A small image super-resolution model, trained from scratch.
Model: 1.65M parameters, 32-pixel images, arch convnext, norm layernorm, activation reglu, patch size [1, 1], layers 12, width 128.
Training: muon at rate 0.038, 9200 steps, batches of 64.
Data: trained on microscope photos of single blood and bone marrow cells, 97085 training examples, 6.1 epochs.
Rows from block 6 of a small image super-resolution model, named by matrix and row number. Rows with one number belong to one neuron. Each number is 128 + 32 x the weight over its row's rms, rounded and kept within 0 to 255. All counts start at 0.
Before each neuron's rows are labels from the 100 images, of 14976, where the neuron reaches its largest size: "strongest on" is what is common among them. Only what is clearly more common there than usual is listed. The data: microscope photos of single blood and bone marrow cells. In brackets: how many of the 100, against the usual share in percent.
# gate: MLP gate (model.blocks.6.mlp.gate.weight, 336x128), inputs 0-127
# fc1: MLP up (model.blocks.6.mlp.fc1.weight, 336x128), inputs 0-127
# fc2: MLP down (model.blocks.6.mlp.fc2.weight, 128x336, transposed), outputs 0-127

strongest on: cell type: segmented neutrophil (40 vs 20)
gate.310 [155 124  47  70 181 179  62 153 151 126 183  96 106 137 102 150  96 137 126 117  96 144 156 129 132 149  99 123 115 106 115 155 109 140 112 127 131 149 119  86 137 169 110 161 109 106 171 113  94 134 101 126 169 102 138 177 134 136 100 133 148 178  96 109 156 106 114 138 142 104 140 161 161 166  86 108 100 175 114 132  99 126  94 152 144 201 188 187 104  77  75  85 137  50 180 101 121 148 203 143 155 111 144 102 108  88 149 105 137 133  62 116 132 163 138 101  93 169 108 186 145 165  91 143 100  77 158 143]
fc1.310 [144 132  85  89 153 131 139 171 155 133 161 105 154 104 113 205 133 123 145 131 101 147 138 159 105 180 119 122 157  63 163  54 111 157 131 116 122 124 144 141 158 136  65 211 111  92 122 163 128  91  99  95 133  81 126 162 112 132  79 126 146 162  55  64 182 103 109 145 115 155 129 151 182 136 101 129 108 148 149 137 107 197  96 125 114 146 148 138 144 106 125 173 113  92 125 124 135 135 156 133 102 134 118 163 154  28 127  72 149 147 118 105 153  89 207 126 118 140 116 125 149  77  98  69 121 156 178 100]
fc2.310 [115 143 130  87 136 151 129 116  52 129  96 193 115  75  90 161  97 172 115 149 149 145  52 136 121  99  94 112 125 139 145 187  98  92 136 120 163 152 107  97 118 138  87  57 137 146 117 145 135 163 118 149 136  99  68 125 130 111 153  20 120 144 122 137 161  91 143 180 133 164 118 154 111 152 123 106  90 172 117 139 106 161 153 122 142  67 127 172  59 112  83  99 125  83 138  84 129 120 137 151 145 120 128 109 131 132 190 223 112 147 120 131 168 140  72  82 118 179 167 157 111 133 137 146  90 151 144 103]

strongest on: smear: peripheral blood (46 vs 16.2)
gate.137 [136 117  78 190 112 154 180 149 177 159  98 117 105 110 107 114 158 147 147 116 138 121  97 128  89 172 174 151 116 123 134 121 123  41 219 132 157 164 156 100  82 107 149 134 143  57 169  47 171 141  90 150 133  99 148 171  93 116 129 114 148 132 149 144 123  98  95 133  93 108 169  73 115 141 165 153 108 181 146  92 169 100  90 124 104 129 125 137 129 140 116 130 133  95 141 142 139 138 157 175 160 108 104 126 118 106 105  90 114 120 135 211 139 103  44  90 156 130  85 163 129 139 160  43 115 159 122 125]
fc1.137 [146  18 157 132 116 112 191 117 149 130 137 103 119  79 145 176 166 146  68 199 125 130 144 116 124 114  97 127  80 172 105 136 100  23 156 161 160 139 101 109 164 127 148 131 131 162 110  98 179 154 120 126 200  86  98 162 165 112 153 100 113 135 130 122 127 145 151 123 121 135 129 116  82  95 179 154 150 128 164 168 190 137 144  87 124 153  83  99 114  84  54 107 146  87 136 169 135 118 163 143 199 112 128 124 115 113 123 130 150 103  99 180 123  81 122 129  74 168 125  90 110 132 115  97 146 129 128 153]
fc2.137 [117 114 117 177 159  86  99 105 102 104  83 117 164 105 151 149  79 117 137 118 116  79  97 147 108 131 150 102 183 139 101  86 127 132 179 106 115 121 163  94 146 143  86 163  71 123 145 172 135  47 129 172 159 125 127  88 129 187 164 134 123 153  94 187 131 106 136  84 126 114 145 150 109  95 175 125 167 147 140  85 129  76 149 103  58 141 106 175  99 140  95 132 127 180 157 101 135  78 127 121 140  99 113 116 160  97 137 104 193 116 149  93 136 163 106 132 125 123  96 162  73 218  96 121 151  79 156  44]

strongest on: cell type: lymphocyte (36 vs 15.3)
gate.125 [ 98 139 143  88 172 113 113 177 107 161 118  97  56 146 137 126 121 166 111  49  98  99 128 106 106 125 103 143  99 138 169 120 118 106 172 118 163 118 127 177 154 101 152 141 123 159 149 164 107 205 156 110  80 150 134 118 113 191 123  95 134  97 145 103 181 107 124 162 144  55 112 134 103 138 196 119 160 140 110 111 131 134 153 118  64 179  86  73 107  88  56  93 162  73 110 127 118 132 218 142 161 155 120 100 161 117 153 114 102 160 147 117 111 108  99 137 139 152 111 103 149 137 144 196 199 128 123 150]
fc1.125 [104 154 111 115 146 152 143  92 122 138 105 130 106 191 126  99  58 128  67 127 174 121 111  92 104  89 105 154 102 136 124 156 149 133 114 149 105  43 178 192 138 155 200 173 166 145  82 142 118 142 151 170 185 100 169 125 138 121 122  84 125 120 118 148 136 166 170 111 103  91  86 156 175 157 104 139 144  84 106  97 167 179 107 122 117  91  89 108 100  97 120  97 106 188 216 181 131 145 179 156 158 136 123  99  97 141 139 100 104 118 113 153  94 123 141 125 124 114  72 113 144 194 145 148  95 105 127  67]
fc2.125 [171 168 178  74 137 158 140 144 146  96 187 150 128 128 153 181 132 175 142 128 129 130  64 144 155 126 124 123  99 148 127 102 163 175 147 172 157  88  99 152 117  87 234 147  87 157 124  47 177 129 135  98 138 154 148 175 170 161 120  91 118 117 178 114 136 159 141 182 143  89 121 162 146 191 105 127  96 130 104 116 129 104 134  68 133 120 155 109 113 107  92 132 140 112  89 170 215 178  83 176 124 144 109 161 150 139 143 124 111 125 148 163 122 123 174 145 149  94 162 111 176  74 141 142 103 141 128 163]

strongest on: cell type: lymphocyte (42 vs 15.3)
gate.187 [214 134  95 112 114 118 113 104 115 115 123 120 134 198 153 172  52  57 112 127 113 147  73 108 167 125 127 101 139  94 103 114 112 145 118  54 119 124 117 175 209 149 133 110 165 136 119  98 126 135 157 132 146 206 161  37 111  97 118  86 121 159 147  93 111 145 104 128 143 155 128 108 143  90 105 115 126 157 166 129 178 181 128 119  80 100 125 134 171 135 177 110 103 107 125 110 136 100 141 138 131 176 114 100 112 105 133 184 140 224 174 106 166  90 146 142 134 120 133  72 136  94 149  81 133 148 134 132]
fc1.187 [118 139 118  90 105 159  46 198  93 151 156 174  59 162 132 179 130 141 155  98 133 119 107 125 107 128 168 177 144 175 107 123  82 125  92  99 127 184  71 152 143 130 134  87 158 153 157 154 141 104 164 143 128  67 109 132 181 136  98 134  83  86 126 170  88  83 175 125 180 159 131 121  93 127 115 105 144 173  83 107 184  94 123  91 120 160 129  79 130 102 167 139 141 119  58 107 119  90 206  89 137  82 129 116 118 180 132 165 142 143 123 158 114 141 111 172 169  96 115 152 105 153 102  99 122 147 170 116]
fc2.187 [134 151 132 162 128 134 115 100 149 150 103 109 165 150  95 142 134 136 137 168 115  80  92 148 147 157  63 119 114 162 118 138  92 147 140 205 134 109 120 126 126 123  70 157 103 147 145 144 161 174 108 102 137 190 203 167 111 136 111 135 160  91 127 138 139 128 154 129 172  85  79 142 122 112 115 136 172  55 115 124 198 241 137  81 112 163 134 136 152 160  94 125  99 147  19 118  89  65 125 110 174 140 115 103 122 111 154  73 114 148 131  87 135 161 110 119 140 138 140 163 186 151 139 101 128 137 123  81]

strongest on: cell type: segmented neutrophil (52 vs 20)
gate.211 [134 107 184 115 101 120  99 183 108  58 133 153 138  77 142 145 110 111  55 163 103 108 107 121 144 142 177 156 102 121 122 192 132 112 146  98 135  63 180  50 159 181 111 130 130 148  78 161 102 120 119 169 197 191  75 132 128 115 112 153 121 163 148 126 110 151 135 127 156 119 183  96 142 113 128 179 138 109 151 160 113 179 123 117 121 101 165 145 142 120 135 126  76 152 149 145 135 110  88  93  78 168  28 121 116  85 121 161 158 106  64 172 125 152 112 112 115 163 135 139  80 139 108 157 153 149 119 100]
fc1.211 [ 64 164 151  68 150 117  97 170  59 152 152 108 156  86 115 140  71 124 133 155 132 129 138 137 114 139  91 123 138 174 180 112 106 106  99 114 157  77 107 114 132 121 157  82 130 152 133 164 159 187 189  91 115 157 119 173 112 141  72 118 161 182 152 122 144 138 144 173 132 167  45 113  87 142  82 197 131  82 165 102  72 143 123  66 123 146 139  90 121 125 152 133 138 168 158 163 148 109 134 133 108 173  59 151 103 152 113  99  91 166 117 148 150 121  78 106  85 139  68 164 138 164 132 116 116 128 109 168]
fc2.211 [167 114 113 116 129  89 181 148 166 150 163 113 138 125 127 122  83 108  86 160 116  76 172 118 151 151 130 110  53 155 148 141  95 145 122 139 158 186 150  93 140 135 114 158 122 107 134 112 146  89 135  63 163  95 122 163 169 145 128 123 118  90 113 192 147 128  87 126 125 148 121 116 140 115 165 179 160 146 174 188 184 119  92 201 161 112 142 114 105 100 136 207 126 200 141  65 186 148 161 113 107  99  74 158 147 144 164 111 136 139 122 120 108  67 106 110 138 154 119 102 157 110 134 196 144  55 167 149]

strongest on: smear: peripheral blood (82 vs 16.2); cell type: segmented neutrophil (72 vs 20)
gate.159 [175 145 144 150  99 123 129 132 115 157 127  87 123 107  94 104 198 124 168 130 177 153 123 112 128  88 155 195 134 100 115 138 135 191 133  77 152 132 167 151 122  90  99 131 137  98 172 142 147  70 157  92 120 151 108 151 129  80  74 159  90 202 136 110 183  75  91  79 126 164 203 107 129 111 132  86  65 146 100 103 144 127  82 137  98 124 114  82 102 126 193 145  97 118 101 154 136 136 156 103 105 113 133 121 150  94 140 133 105 170 144  65  81 185 165 145 170 151 161 121 181 112 159  81 141 117  75 129]
fc1.159 [128 150 113 159 108 111 133 122  90 149 137 151 148  70 175 136 114 158 207 125  95  68 108 137 171  90 165 144 140 177  73 123 157 135 108 107 111 134 157 188 128 112 184 104 123 110 188 128 116 144 157 103 230 172  95 128 184  98  97 123 143 177  99 113 172 100 113 109 150 200 151 122 162 141 170 105 108  71 100 128 141 150 106 132  67 149  81  87 100 146 157 114 155  75  72 169 124 160 146  99 144 120  89 123 147 132 131 134 129 119 150  81 105 105 159  77 119 105 161 109 120 141  85 176 118 105  93  97]
fc2.159 [ 99  94  82 130 151 128 153 156 126 123 105 151 120  71 108 147 126 123 251  66 104 114 140 116 122 161 188 148 165  42  90  84 163  87 128  98  87 175 156 132 101 167 112 152 106 131 104 125 139 145 153 122 214 120  84 130 119 102 113 132  86 150  96 165 111 151 128 104  94 117 159 170 121 134  78  74 131 131 197 116  82 159 128 113 138 191 143 107 122 168 148 138  60 128 173  89 158  99  76 118 114 115  97 154  97 134 116 109 121 144 151  90 152 143 101 177 140  84 139 147 131 106 116 141  93 102 139 114]

strongest on: cell type: lymphocyte (40 vs 15.3)
gate.237 [104 158 150 117  99 166 129 137 107 175 108 113 181 194 133 155  66 124 155 109  87 138 129 106 104 150 141 116  73 156  70 123 129 170  76  99 155 132  88  58  98 128  53 140  92 113 109 146 132 163 167  90 143 151 115 110 131 116 119 161 158 176 156 147 124 114 189 130 127 148 145 136 114 107 127 118 231 119  79 119 120 117 129 111 143 122 201 144 117  67 162 156 152 102 122  72 156 176 155 145  99 127 164  78  72 141 157 200  98 160 121 135 179 126  99 113 160 107 115  97 122 129 140 128 114 125  61 100]
fc1.237 [220 148 161 151 103 107  86  91  60 126  84 110  67 178 120 157 119 128  85  79 151 145 137  88  81 139 107 139 110 104 125 148 114 162 170  84 164 193 161  80 195 131 189 119 155 150  91 129 121 144 125 168 142 182 112 107 188 114 125 141 155 124 170 116 165 109  86 148 118 159 145 142 126 125 101 114 156 118 167 140  98 110  75 129 112  56 156 111 120 109 129 132 119 129  91 102 110 122 159 104  92 134 119 167 130 117 116 187 155 159 146  81 140 119  47 146 107 146 147  52 121 133 135 114 113 139 196 122]
fc2.237 [ 99 141 100  79 110 139 118 119 160 110 150 129 151 117 199 138 136 109 115  68 139 138 194 163 190 130 101 126 166 139 127  72 105  93 152  83  84 152 201  94  98 131 152 126 154 119  87 106 161 171 135 151 115 129 146 117 186 205 125 143 153 162 158 155 163 132 126 121  90 116 126  97 156 155 156 105 126 182 163 152 107  36 142 131  78 140  82  83 132  94 121 182 144 102 125 126  55  84 119 159 142 115 126 147 124 145  91 149 147 194 113 162 119 163  67 103 137 131 119 124 101  87  84 157  97 162 173 133]

strongest on: smear: peripheral blood (85 vs 16.2); cell type: segmented neutrophil (68 vs 20)
gate.90 [ 96 131 144  33 168  84 162 163 159 128 113  66 158 152 132 128 159 109  94 120 152  99 162 129 121 139 146 171 107 169 135 189 148 124 110  88  67 134 158 145 130 155 117  90 126 129 119 102 105  91 126 145 209 137 113 145 170 132  90 163 135 183 102 164 133 175 106 105 161 114 107 184 152 137 145  97 145 134 174 129 138 105 120 119 109  23 150 172 162 107 114  87 157 137 124 144 137 125 106 141  92 155 157 110 104  73 126 109 138 132  48 121  76 105 129 102 224 111 140 133 116 113  97 167 124 108 148  78]
fc1.90 [153 129 135 155 111 131  92 196  91 118 117 197 105 167 135 145 112 110  87 125  95 157 160 119  71 104 126 147 121  81 131 104 148 116 112 164 156 120 136 103 145 102 103 141  92 110 144 119 137 168 127  69 101 121 148 105 151  70 126  84 132 105 151 132 144  93 136 119 125 106 124 118  86 104 144 164 123 138  95 177  95 152 132  37 133 174 147  29 156 108 176 194 138  53 110 124 114  98 183 136 185 127  87 166 107 158 151 148 113 140 202 147 134 190 135 124  80  99 170 151 135 143 137 131 141 205 106 125]
fc2.90 [158 117 101 165  97 145 144 187  98 183 136 111 172 151 142 152 134 174 128 103 133 173 171 193 134 104 129 140 157  80  88 108 143 111  80 119 158 150  87 128 154 156 131 156 152  82 145 123 116 174 160 133 149 180 146 156  97 201 158 124 123 144 153  28 144 105 155 109  88 171  78 131 119  93  42 165 142 150  56 138 175 146 134  79 143 128 126 107 138 132 128 154 158  91 146 156 108 137 121 115 135 157  75 102 181  96  78 145 124 160 159 141 116 115 150 100  99 142 100 142 159 131 128 139 162 116 173 207]

strongest on: cell type: segmented neutrophil (76 vs 20); smear: peripheral blood (69 vs 16.2)
gate.8 [108 174 101 163  90 100 132 160 140 111  72 120 179 105 119 162  63 130 133 115  95  64 163 135 179 118  94  98 213 139 179 130 159 117 146 152 124 133  98 176 103 151 140 101 106 182 103  86 113 163 147 132 102 185 153 101  55 116 147 110 156 157 109 182 118 123 153  76 146 107 209 122 142 120 160 179 101 156 128  88 101 131  81 112 118 101  95 155 132 129 130  85  89 154 149 176 133  97 129 104 124 144 125 104 119 121 169 164 168 142 149 149 128 131 108 121 119 149 145 203 151  90 167  87 124 108  68  64]
fc1.8 [125 140 112 177 122 133  91 126  82  97  89 102 176  81 106 182  34 136 118 144  96 155 181 145 158 117  48 104 140 106 123 143 144 103 115 110 134 134  98 181  96 134 132  95 142 163 141 124 182 131 127  66 145 197 117  72  79 135 131 216 110 149 153 128 114 130 113  96 184 110 155 142 143 166 131 124  82 173 170 104 146 129  95 142 150 108 137  77 141 129 142 103 124 140 135 154 138 138 131 117 170 112 166 111  76 141 151  85 176 173 139 155 136 128 140 103  93 105 156 166 151  58 171  67 125 114  72 113]
fc2.8 [175 132 105 159 125 196 107 171 144 121 160 159  86 146 114 123  88 113 156 169 114 135 163 122  82  95 107 181  93 153 183 108 241 143 172  55 115 132 103 154 144 197 148 131 137 195 144  99 160 102 147  80 134 157 108  97 146 119 163 149 146 126 144  80 165 112  44 148 141 140 112 137 115 130 111 120 176  86 154 132 100 161 109 154 119 115 117 106 162 109 138 110 156 160 124 186 172  94 144 133 186 115 143 135 123 101 178 158 109 177  85 164 138 108 140 165 132  72 155 102 152 162  98 105 107 131 118 106]

strongest on: cell type: segmented neutrophil (47 vs 20); smear: peripheral blood (44 vs 16.2)
gate.139 [207 141  94  66 128 114 157 107 160 101  88 147 118 142 126  68 178 110 123  94 144 111 149  98  91  77 116 123 124 121  80  74 132 124 180 140 161 123 161 157 188 137 174 127 159 171 137 129  93 145 175 122 119 127  84 108 201  84 116 129 163 126 151 101 199 104 193 150 100 117  53 171 119 141 160 119 131 119 115 149 124  95 149 167 146  80 136  41  89  94 148 106 153 124 147 102 108 156 159 148 150 139 110 172 140 136 136 105 199 158 107 124 123 112 170  83 107 171 102  83 110  74 137 119 136 119 144 126]
fc1.139 [140 154 134 117 133 130 160 170  72 114 160  75 154 107 128 183 222 134 105 105 148 103 163 145 138 167  76  85 129 163 142 122  86 142 134  94 121 152 103 125 113  85 168 103 143  83 131 184 147  58 157 158 121 132 139 118  52 182  93 108 124 113  82 172 104 125 104 133 174 142  86 138 126  63 154 191 103  92 139 121  74 130 151 111 155 159 144 143 135 136 103 101 204 163 154  89  96 109 111 140 102 147 131 119 163 144 111 104 146 131 108 139 143 113 121 100 217 127 161 136 157  82  98 138 123  82  65 145]
fc2.139 [128 132 116  96 147 123 148 110 139  98 126 134 155 120 100 101 127 110  96 176 135 101  81 113 125 113  89 199 141 134 122 117 120 128 186 170 101  89 107 123 104 118 142 131  90 122 124  53 139 129 130 123 137  66 133 184 118 127 141 165 201  91 179  92 162 134 142 115 150 138  66  81  92 183 134 163 100  61  77  91 120 138 154 155 132 104 147  92 145 149 153  86 135 131 118 168 133 139 137 174 159 137 163 167 113 136 195 100 123 129  99 144 119 142 126 132 188 168  93 140 118  24 121 121 177  78  99 216]

strongest on: cell type: segmented neutrophil (43 vs 20)
gate.110 [124 117 105 121 140 104 142 115 137  60 132 159 129  75 143 100 153  99 101  97 138 123  82 156 159 153 126 109 164  62 123 144 137 146 138  93 126 125 110 115  65 152 179 123 128 163 121 109 155 191  76 104 108 189  90 114  82 242 127 144 123 153 118 136 171 157 141 126 127 111 165  96 104  68 112 106  76 123 156 131 133 191 149  99  82 183 130 163 135 157 138 197  78 169 112 165  97 125 143 135 117 116  60 129 144 143  79 135 115 138  78 224 150 149 103 105 134 162 152 150 148 123 108 125 150 140 120  98]
fc1.110 [182 120 162 202 157 114 105 122 181 124  94 166  98 120  93 129 150 202 139 147 109 120  82  94  98 139 123 186 141 196 129 129 124 106 120 159  34 111  96 113 117  94  81 122 136 107 126 127 130 161 131 141 163  84 158 101 133  95 118 111 119 119 161 146 154 149 131 172 139 176 165 181 163 114 139  99 141 140 118  90 159 133 137 129 109 178 155 132  84 132 108  76 183 110 147 105 122 128  51 165 120 132 152 129 126  88 173  96 151  55  73  54  99 166 121 140 137 173 176  77 152 106 140  95 130 120  94 137]
fc2.110 [159 196 120 129 125 195 114  77  73 100 144 148 121 147 196 146 113 123 126 117 127 168  54  99 112 132 149 176 160 154 171 172  79 125  93 127 134  86  73 118 121  81 140  95 143 117 124 128 145 126 107 149  97 124 174  86 140  69 138 131 163  83 122 168  76 169 111 148 144 101 134 151 143 181 142 123 120 119 129 110 111 111 159 173 147 108  54  91 157 124 103 120 147 137 123 164  36 167 162 193 136  97 141 137 107  76 145 129  99  68 108 112  99 140 163 159 123 191 102 102  93 113 151 124 164 160  92 110]

strongest on: cell type: erythroblast (57 vs 14.3)
gate.169 [114 154 152 159 103  62 127 113 119 171 135 150 117 112 147 191 157 130 202  80 203 154 179  66 149 116 196 100 190 128  82 119 101  66  96  56 105 140 120 212  73 104 129 127 116 129  21 119  99 158 141 129 127 124 122 135 121 167 118 130 138 127  89 102 139  85 135 178 183 138 196 151 126 122 116 156 117 129 132 142 147 162 124 120  90  93 141 121 122 105 152 144 120 115 112 110 136 118 151 139 114  97 189 117 131 137 122 150 171 119 133 155  80 142 115 150 133 106 143 138 157 124 162  78 123  61 127 126]
fc1.169 [128 181 119 152  70  59 118  83 109 160 147 151 136 125 134 210 142 179 146  85 184 130 178  79 141 113 161 126 175 106 123 118 109  70  81  38 141 161 128 165  43 106 138 108 122 116  51  93 119 176 144 119 135  99 130 126 142 166 105 140 170 144  68  69 125  95 149 179 135 128 170 149 118 119 106 130 112 132 129 173 130 164 108 141  95 113 119 166 119  73  93 123 147 120 121 109 137 141 138 118 124 106 159 102 128 176 121 175 165  67 129 158  85 132 107 132 164 102 123 154 150 111 172 122 124  69 143 120]
fc2.169 [139 130 176  93 130 103 135 109 104 103 114  90 107 153 109 157 138  88 138 137 155  46  60 140 152 120 165 143 113 149 145 128 135 195 146 108 128 119 125 108 120  95 132 133 146 137 161 112 142 191 153 120 101 157 130 147 119 130 121 173 133  81 164  84 144 137 139 103 123  89 143 146 114 135 129  98 131  97 131  86 139 137 109 110 145 157 114 158 146 132 160  98 157 116 158 135 255 133  94 110 112 172 123 146 123 131 146 120 141 146 118 137 125 161  97 106 140  67 106 142 149 130 150  77 169 132 117 133]

strongest on: cell type: erythroblast (35 vs 14.3)
gate.238 [ 89 142 137 131 154  41 105  96 121 113 139 134 124  48 133 180 148 102 164  85 122 149 154 120 103 120 130  87 167 121 132 108 146 113 132 104 131 206 124 192  53 137 135 131 130 124  85 114 142 151 145 121  93 162  97 119 138 143 112 135 167 134 158  94 106  80 150 178 100 131 161 116 103 117 130 167 132 159 170 185 164 144 171 118 143 112  98  95 104  89 106 130 158 111 154 156 133 183 158  88 122 115 180  74 162 165 139 142 113  63 115  83 124 184 105  93 139 109 107 186 205 126 125 190  88  75 102 120]
fc1.238 [109 146 162 102 138  26 124  68 134 140 159 112 131  41  98 181 126  88 109  73 111 142 130 136  84  94 113 116 161 142 143 119 135 119 101 120 138 208 116 159  44 121 119 116 137 128  85  96 141 146 145 121 127 140 125 131 152 144 155 135 114 166  97 129 119  87 143 207 112 124 148 166 107 115 125 175 139 157 143 211 122 183 113 129 139 128  84 102 140  89  79 105 177 122 148 172 125 138 171  93 149 126 134  98 152 163 169 149  83  84 106  79  93 190 128 103 117 129 129 154 187 147 154 152 116  73 110 112]
fc2.238 [122  70 114 151 156  47 110 127  93 143 159 137 121 131 108  98 133 181 133 167  93 112 173 147 130  99  89 219  85 124 111 121  96 106 181 115 113 117 129 111 170 105 108 119  86 144 163 139 142 100 116 145 114 156 124 120 105  52 120 114 135 127 105 146 120 113 138 168 127 179 133  91 155 147 149 138 168 117 111  80 160 190 156 184 145 135 154 102 141 133 135 147 116 124 112 121 255 116 166  71 147 134 116 103 140 124 112 162 143 107  87  96 125  64 135 110  87 111 148 138  92 159 157 133  91 169 117 104]

strongest on: cell type: lymphocyte (51 vs 15.3)
gate.292 [166 155 116 165 147  82 125 130 130 108 138 146 187  86 124 174 150 163 139  77 116 152 185 121 145 163 188  97 124 113  49 123 180  77  68 131  30 118  88 129  94 121 119 149 145  94 111 224 145 151 100 119  83 104 174  46 106 111 121 117  99 142  74 173  73 155 108 152 121 151 177 159 122 127 113 148 163 158  94 129 174 110 140  89 125 146 109 113 183 124 111  94 137 165 136 128 136 148 153 106 126 103 129 141 139 165 157 161  92 132 144 157 121  94  96  86 126  99 139 106 118 125 172 153  97 153  94 131]
fc1.292 [112 130 151 143 167 113 126 162 140  72 103 110 153 195  61 116 122 116 170 160 148 101 171 187 105 106  93 118 110 101 166 120 137 102 135 172 124 115 199 124 112  94 125 176 128 169 113 131 127 118 122 101  12 126 122 147 175 143 122 141 163  85 229  98  70 103 134 121 145 112 130 109 144  92 127  99 125 145 104 106 129 162  48 153  89 150 145 120 173 150 142 137 123 158 116 126 112 128 138 121 150 100 179 125 104  95 132 191  90 151 165  99 122 212 100 154  63 103 129 149 152 108 103 136 118 124 142 102]
fc2.292 [137 155 128 168 118  91 124 137 147 123 106 115  91 128 131 159  72 173 156 192 153 130 153 128  70 140 112 149 110 131 138 180 107 152 112  74 122 134 151  59 110 107 130  65  90 185 128  62 131 117 151  60 107 177 154  91  94 130 185 136 111  86 131 154 176 155 111  92  76 114 108 139 124 157 119 113 107 108 100 167  93 133  86 123  98  95 190 127 172 153 183 154 134 119 110  97 150  85 140  78 183  75  84 118 147  91 100 125 110 139  55 139 123 115  95 175 111  64 154 101 161  96 133 161 128 109 136 161]

strongest on: cell type: erythroblast (41 vs 14.3)
gate.205 [124 136 126 154  86  81  66  82  92 163 120 119 136  78 138 199 167 108 177  76 144 136 157 104 127 107 106  61 170 132 114 110 111 122  92  73 102 202 126 195  58 117 152 130  92 143  36 102 125 163 175 151  90 114 124 104 163 171 137 106 168 128 138  98  97  86 175 197 149 132 163 135 113 144 104 154 142 168 133 128 146 144 114 121 111  84 162 141 145  62 103 154 174 138 143 133 132 131 161 159 143 117 179 112 144 123 128 165 157  71 120 107  84 150 104 122 169 107 114 132 179 124 151 129 136  89 123 135]
fc1.205 [103 140 126 111 139 184 199 177 153 102 131 125  89 162 136  64 105 137  76 195 125  98  90 169 105 139 146 150 102 152 140 163 157 151 153 194 127  47 121  32 204 151 108 138 132  91 204 130 111 119 104 132 128 150 129 143 126  97 108 143 113 121 140 169 129 181  98  52 123 115  86  87 103 138 165  99 121 106 146  85 130 108 171 116 153 188 136 127  98 171 139 152  79 136 138 115 127 124  74 125  94 119  60 125 123 115 133  93 105 176 141 136 186 108 140 137  99 124 116 128  73 131 129 137 128 150 139 140]
fc2.205 [112 130  92 153  94 128 149 131  76 110 148 155 109 110 150 121 131 130  62  97 180 195 141 117 126 151 164 121 151 127 112 111  59 171  75 133 145 236 105 101 144  74 136 123 138  94 159 137 132 138  90 121 153 109 140 147 106 148 171 135  87 165 128 168 147 148 163 165 125 120 102 131 103 109 115  98 109 134 108 130 105 172  83 107 108 105 156 123 147 112 118 139 132 116 135 164   0 119 130 110 103 110 126 152 133 100 124 113  88 145 154 118 149 145 135 162  83 114 123 114 133 157 117 103 174  87  95 141]

strongest on: cell type: lymphocyte (51 vs 15.3)
gate.240 [119 182 170 124 101 108  85 127 128 106  99  69  72  49 149 160 102 192 169 159 189 127 189 151 166 142 126 217 121  99 140 151  97 120 139 131 144  80 170 176  89 128 144 139 140 124 151 137 137  82 150 114 160 151 154 126 164  66 126 116 116 152 157 116 143 124 154 129 102 178 141 141 105 119 164 139 156 106  82 170 100 190  52 121  97 129  69  88 103 108 154 142 119  85 138 134 133 151 171  92 102 126 163 127 138 120 104  87 152 101 159  73 140 137 102  69 106 121 135 120 128 124 165  74  99 170  98 110]
fc1.240 [153 113 168 160 109 121  80  93 111 108 115 125  78  47 114 175 116 165 121 200 179 129 189 181 103 164 149 113 122 131 136 127  91 197 160  75 124 128 141 138  80 105 101 148 126 161 125 147  83 105 159  95 167 116 156 150 127  58 103 144 154 141 156 133 154 141 115 149 147 112 171 150 127 141 194 135  99 132  72 109 105 176  59 103 120 120 125  91 118 124 179 138 109 134 130 162 147 120 143 130 132 122 136 115 136  86 134 106 132 145 148 102 133 184 115  17 159 100 140  57 167 120 151  92 134 135  79  93]
fc2.240 [160 199 110 179 145 186 120 108 187 162 105 198  98 135 145 122 132 144 140 168 108 108 175 146 145 128 112 192 118 121 156  62 174 127 172  78 143 107 113 151 122 172 184 161 135 152 123 101 151 139 175  85 133 133 110  94 143 124 153 172 150 117 131 110 119 135 114 152 188 129 114 131 151 110 108 138 151 144 143 138 114 133 112 130 124 145 123 126 162 107 100  95 123 171  93 190  14 109 169 163 157 145 145 146  51  98 195 136 120 165 122 138 172 132 120 214 142  96 136  71 140 140 108 119 118 102 157 141]

strongest on: cell type: erythroblast (51 vs 14.3)
gate.109 [129 208 135 150 118  42  99 127 101 147 176 128 137  65 150 168 164 133 171  80 184 158 133 113 125 116 173  81 182  95 102 136 106  95 122  90  90 198 124 160  89 131 129 128 107 139  61 103 122 148 145 150  87 150 133 126 165 167 137 123 170 125 141  94  86 103 142 217 143 156 155 163  82 142  81 113 147 169 123 166 116 137 188 131 107 126 117 139  98  62  96 169 146 113  85 117 130 173 145 112 121 155 192  93 131 138 136 130 158  71 134 127  64 133  83 107 121 144 141 143 128 120 136 139 150  82 121 114]
fc1.109 [122  62 143 150 165 210 138 149 178 116  53 130  93 151 128  69  95 132  87 169  62 111 158 129 128 152 136 165 127 152 155 106 170 162 136 158 176  65 151  77 157 168 120 135 140 109 225 165 126  97 145 134 142 138 112 155 124  87  86 120 137 104 108 188 164 181  89  36 110 132  99  95 137 124 150 104  89  85 160  61 164  84 115 135 151 123 135 124 131 168 182 139  96 119 148 130 143 131  89 116 125 109 122 143 118  86 115 114 104 147 135 120 191 108 130 145 118  98 144 131 116 145 122 105 103 166 125 146]
fc2.109 [110 132 183  94 134 207 163 116 133 131 198 178 102 125 164 139 116 104 132 123 105 179  79 112 123 108 132 144 112 106  91 124  87 113  97 107 100 125  85 112 156 109 118  74 138 106 145 105  83  95 179 113 120 178  76 170 112 112 149 109 132 142 103 139 140 184  93 153  92 142 121 173 132  88 140 116 131 156 107 162 136 169 147 190  66 124 103 113 115 127 146 145 108 107 131 162   0 104  93 117 134 103 123 128 149 170 156 122 107 142 150 146 110  95  76 126 165 112 106  97 126 128  92 104 108 109 109 137]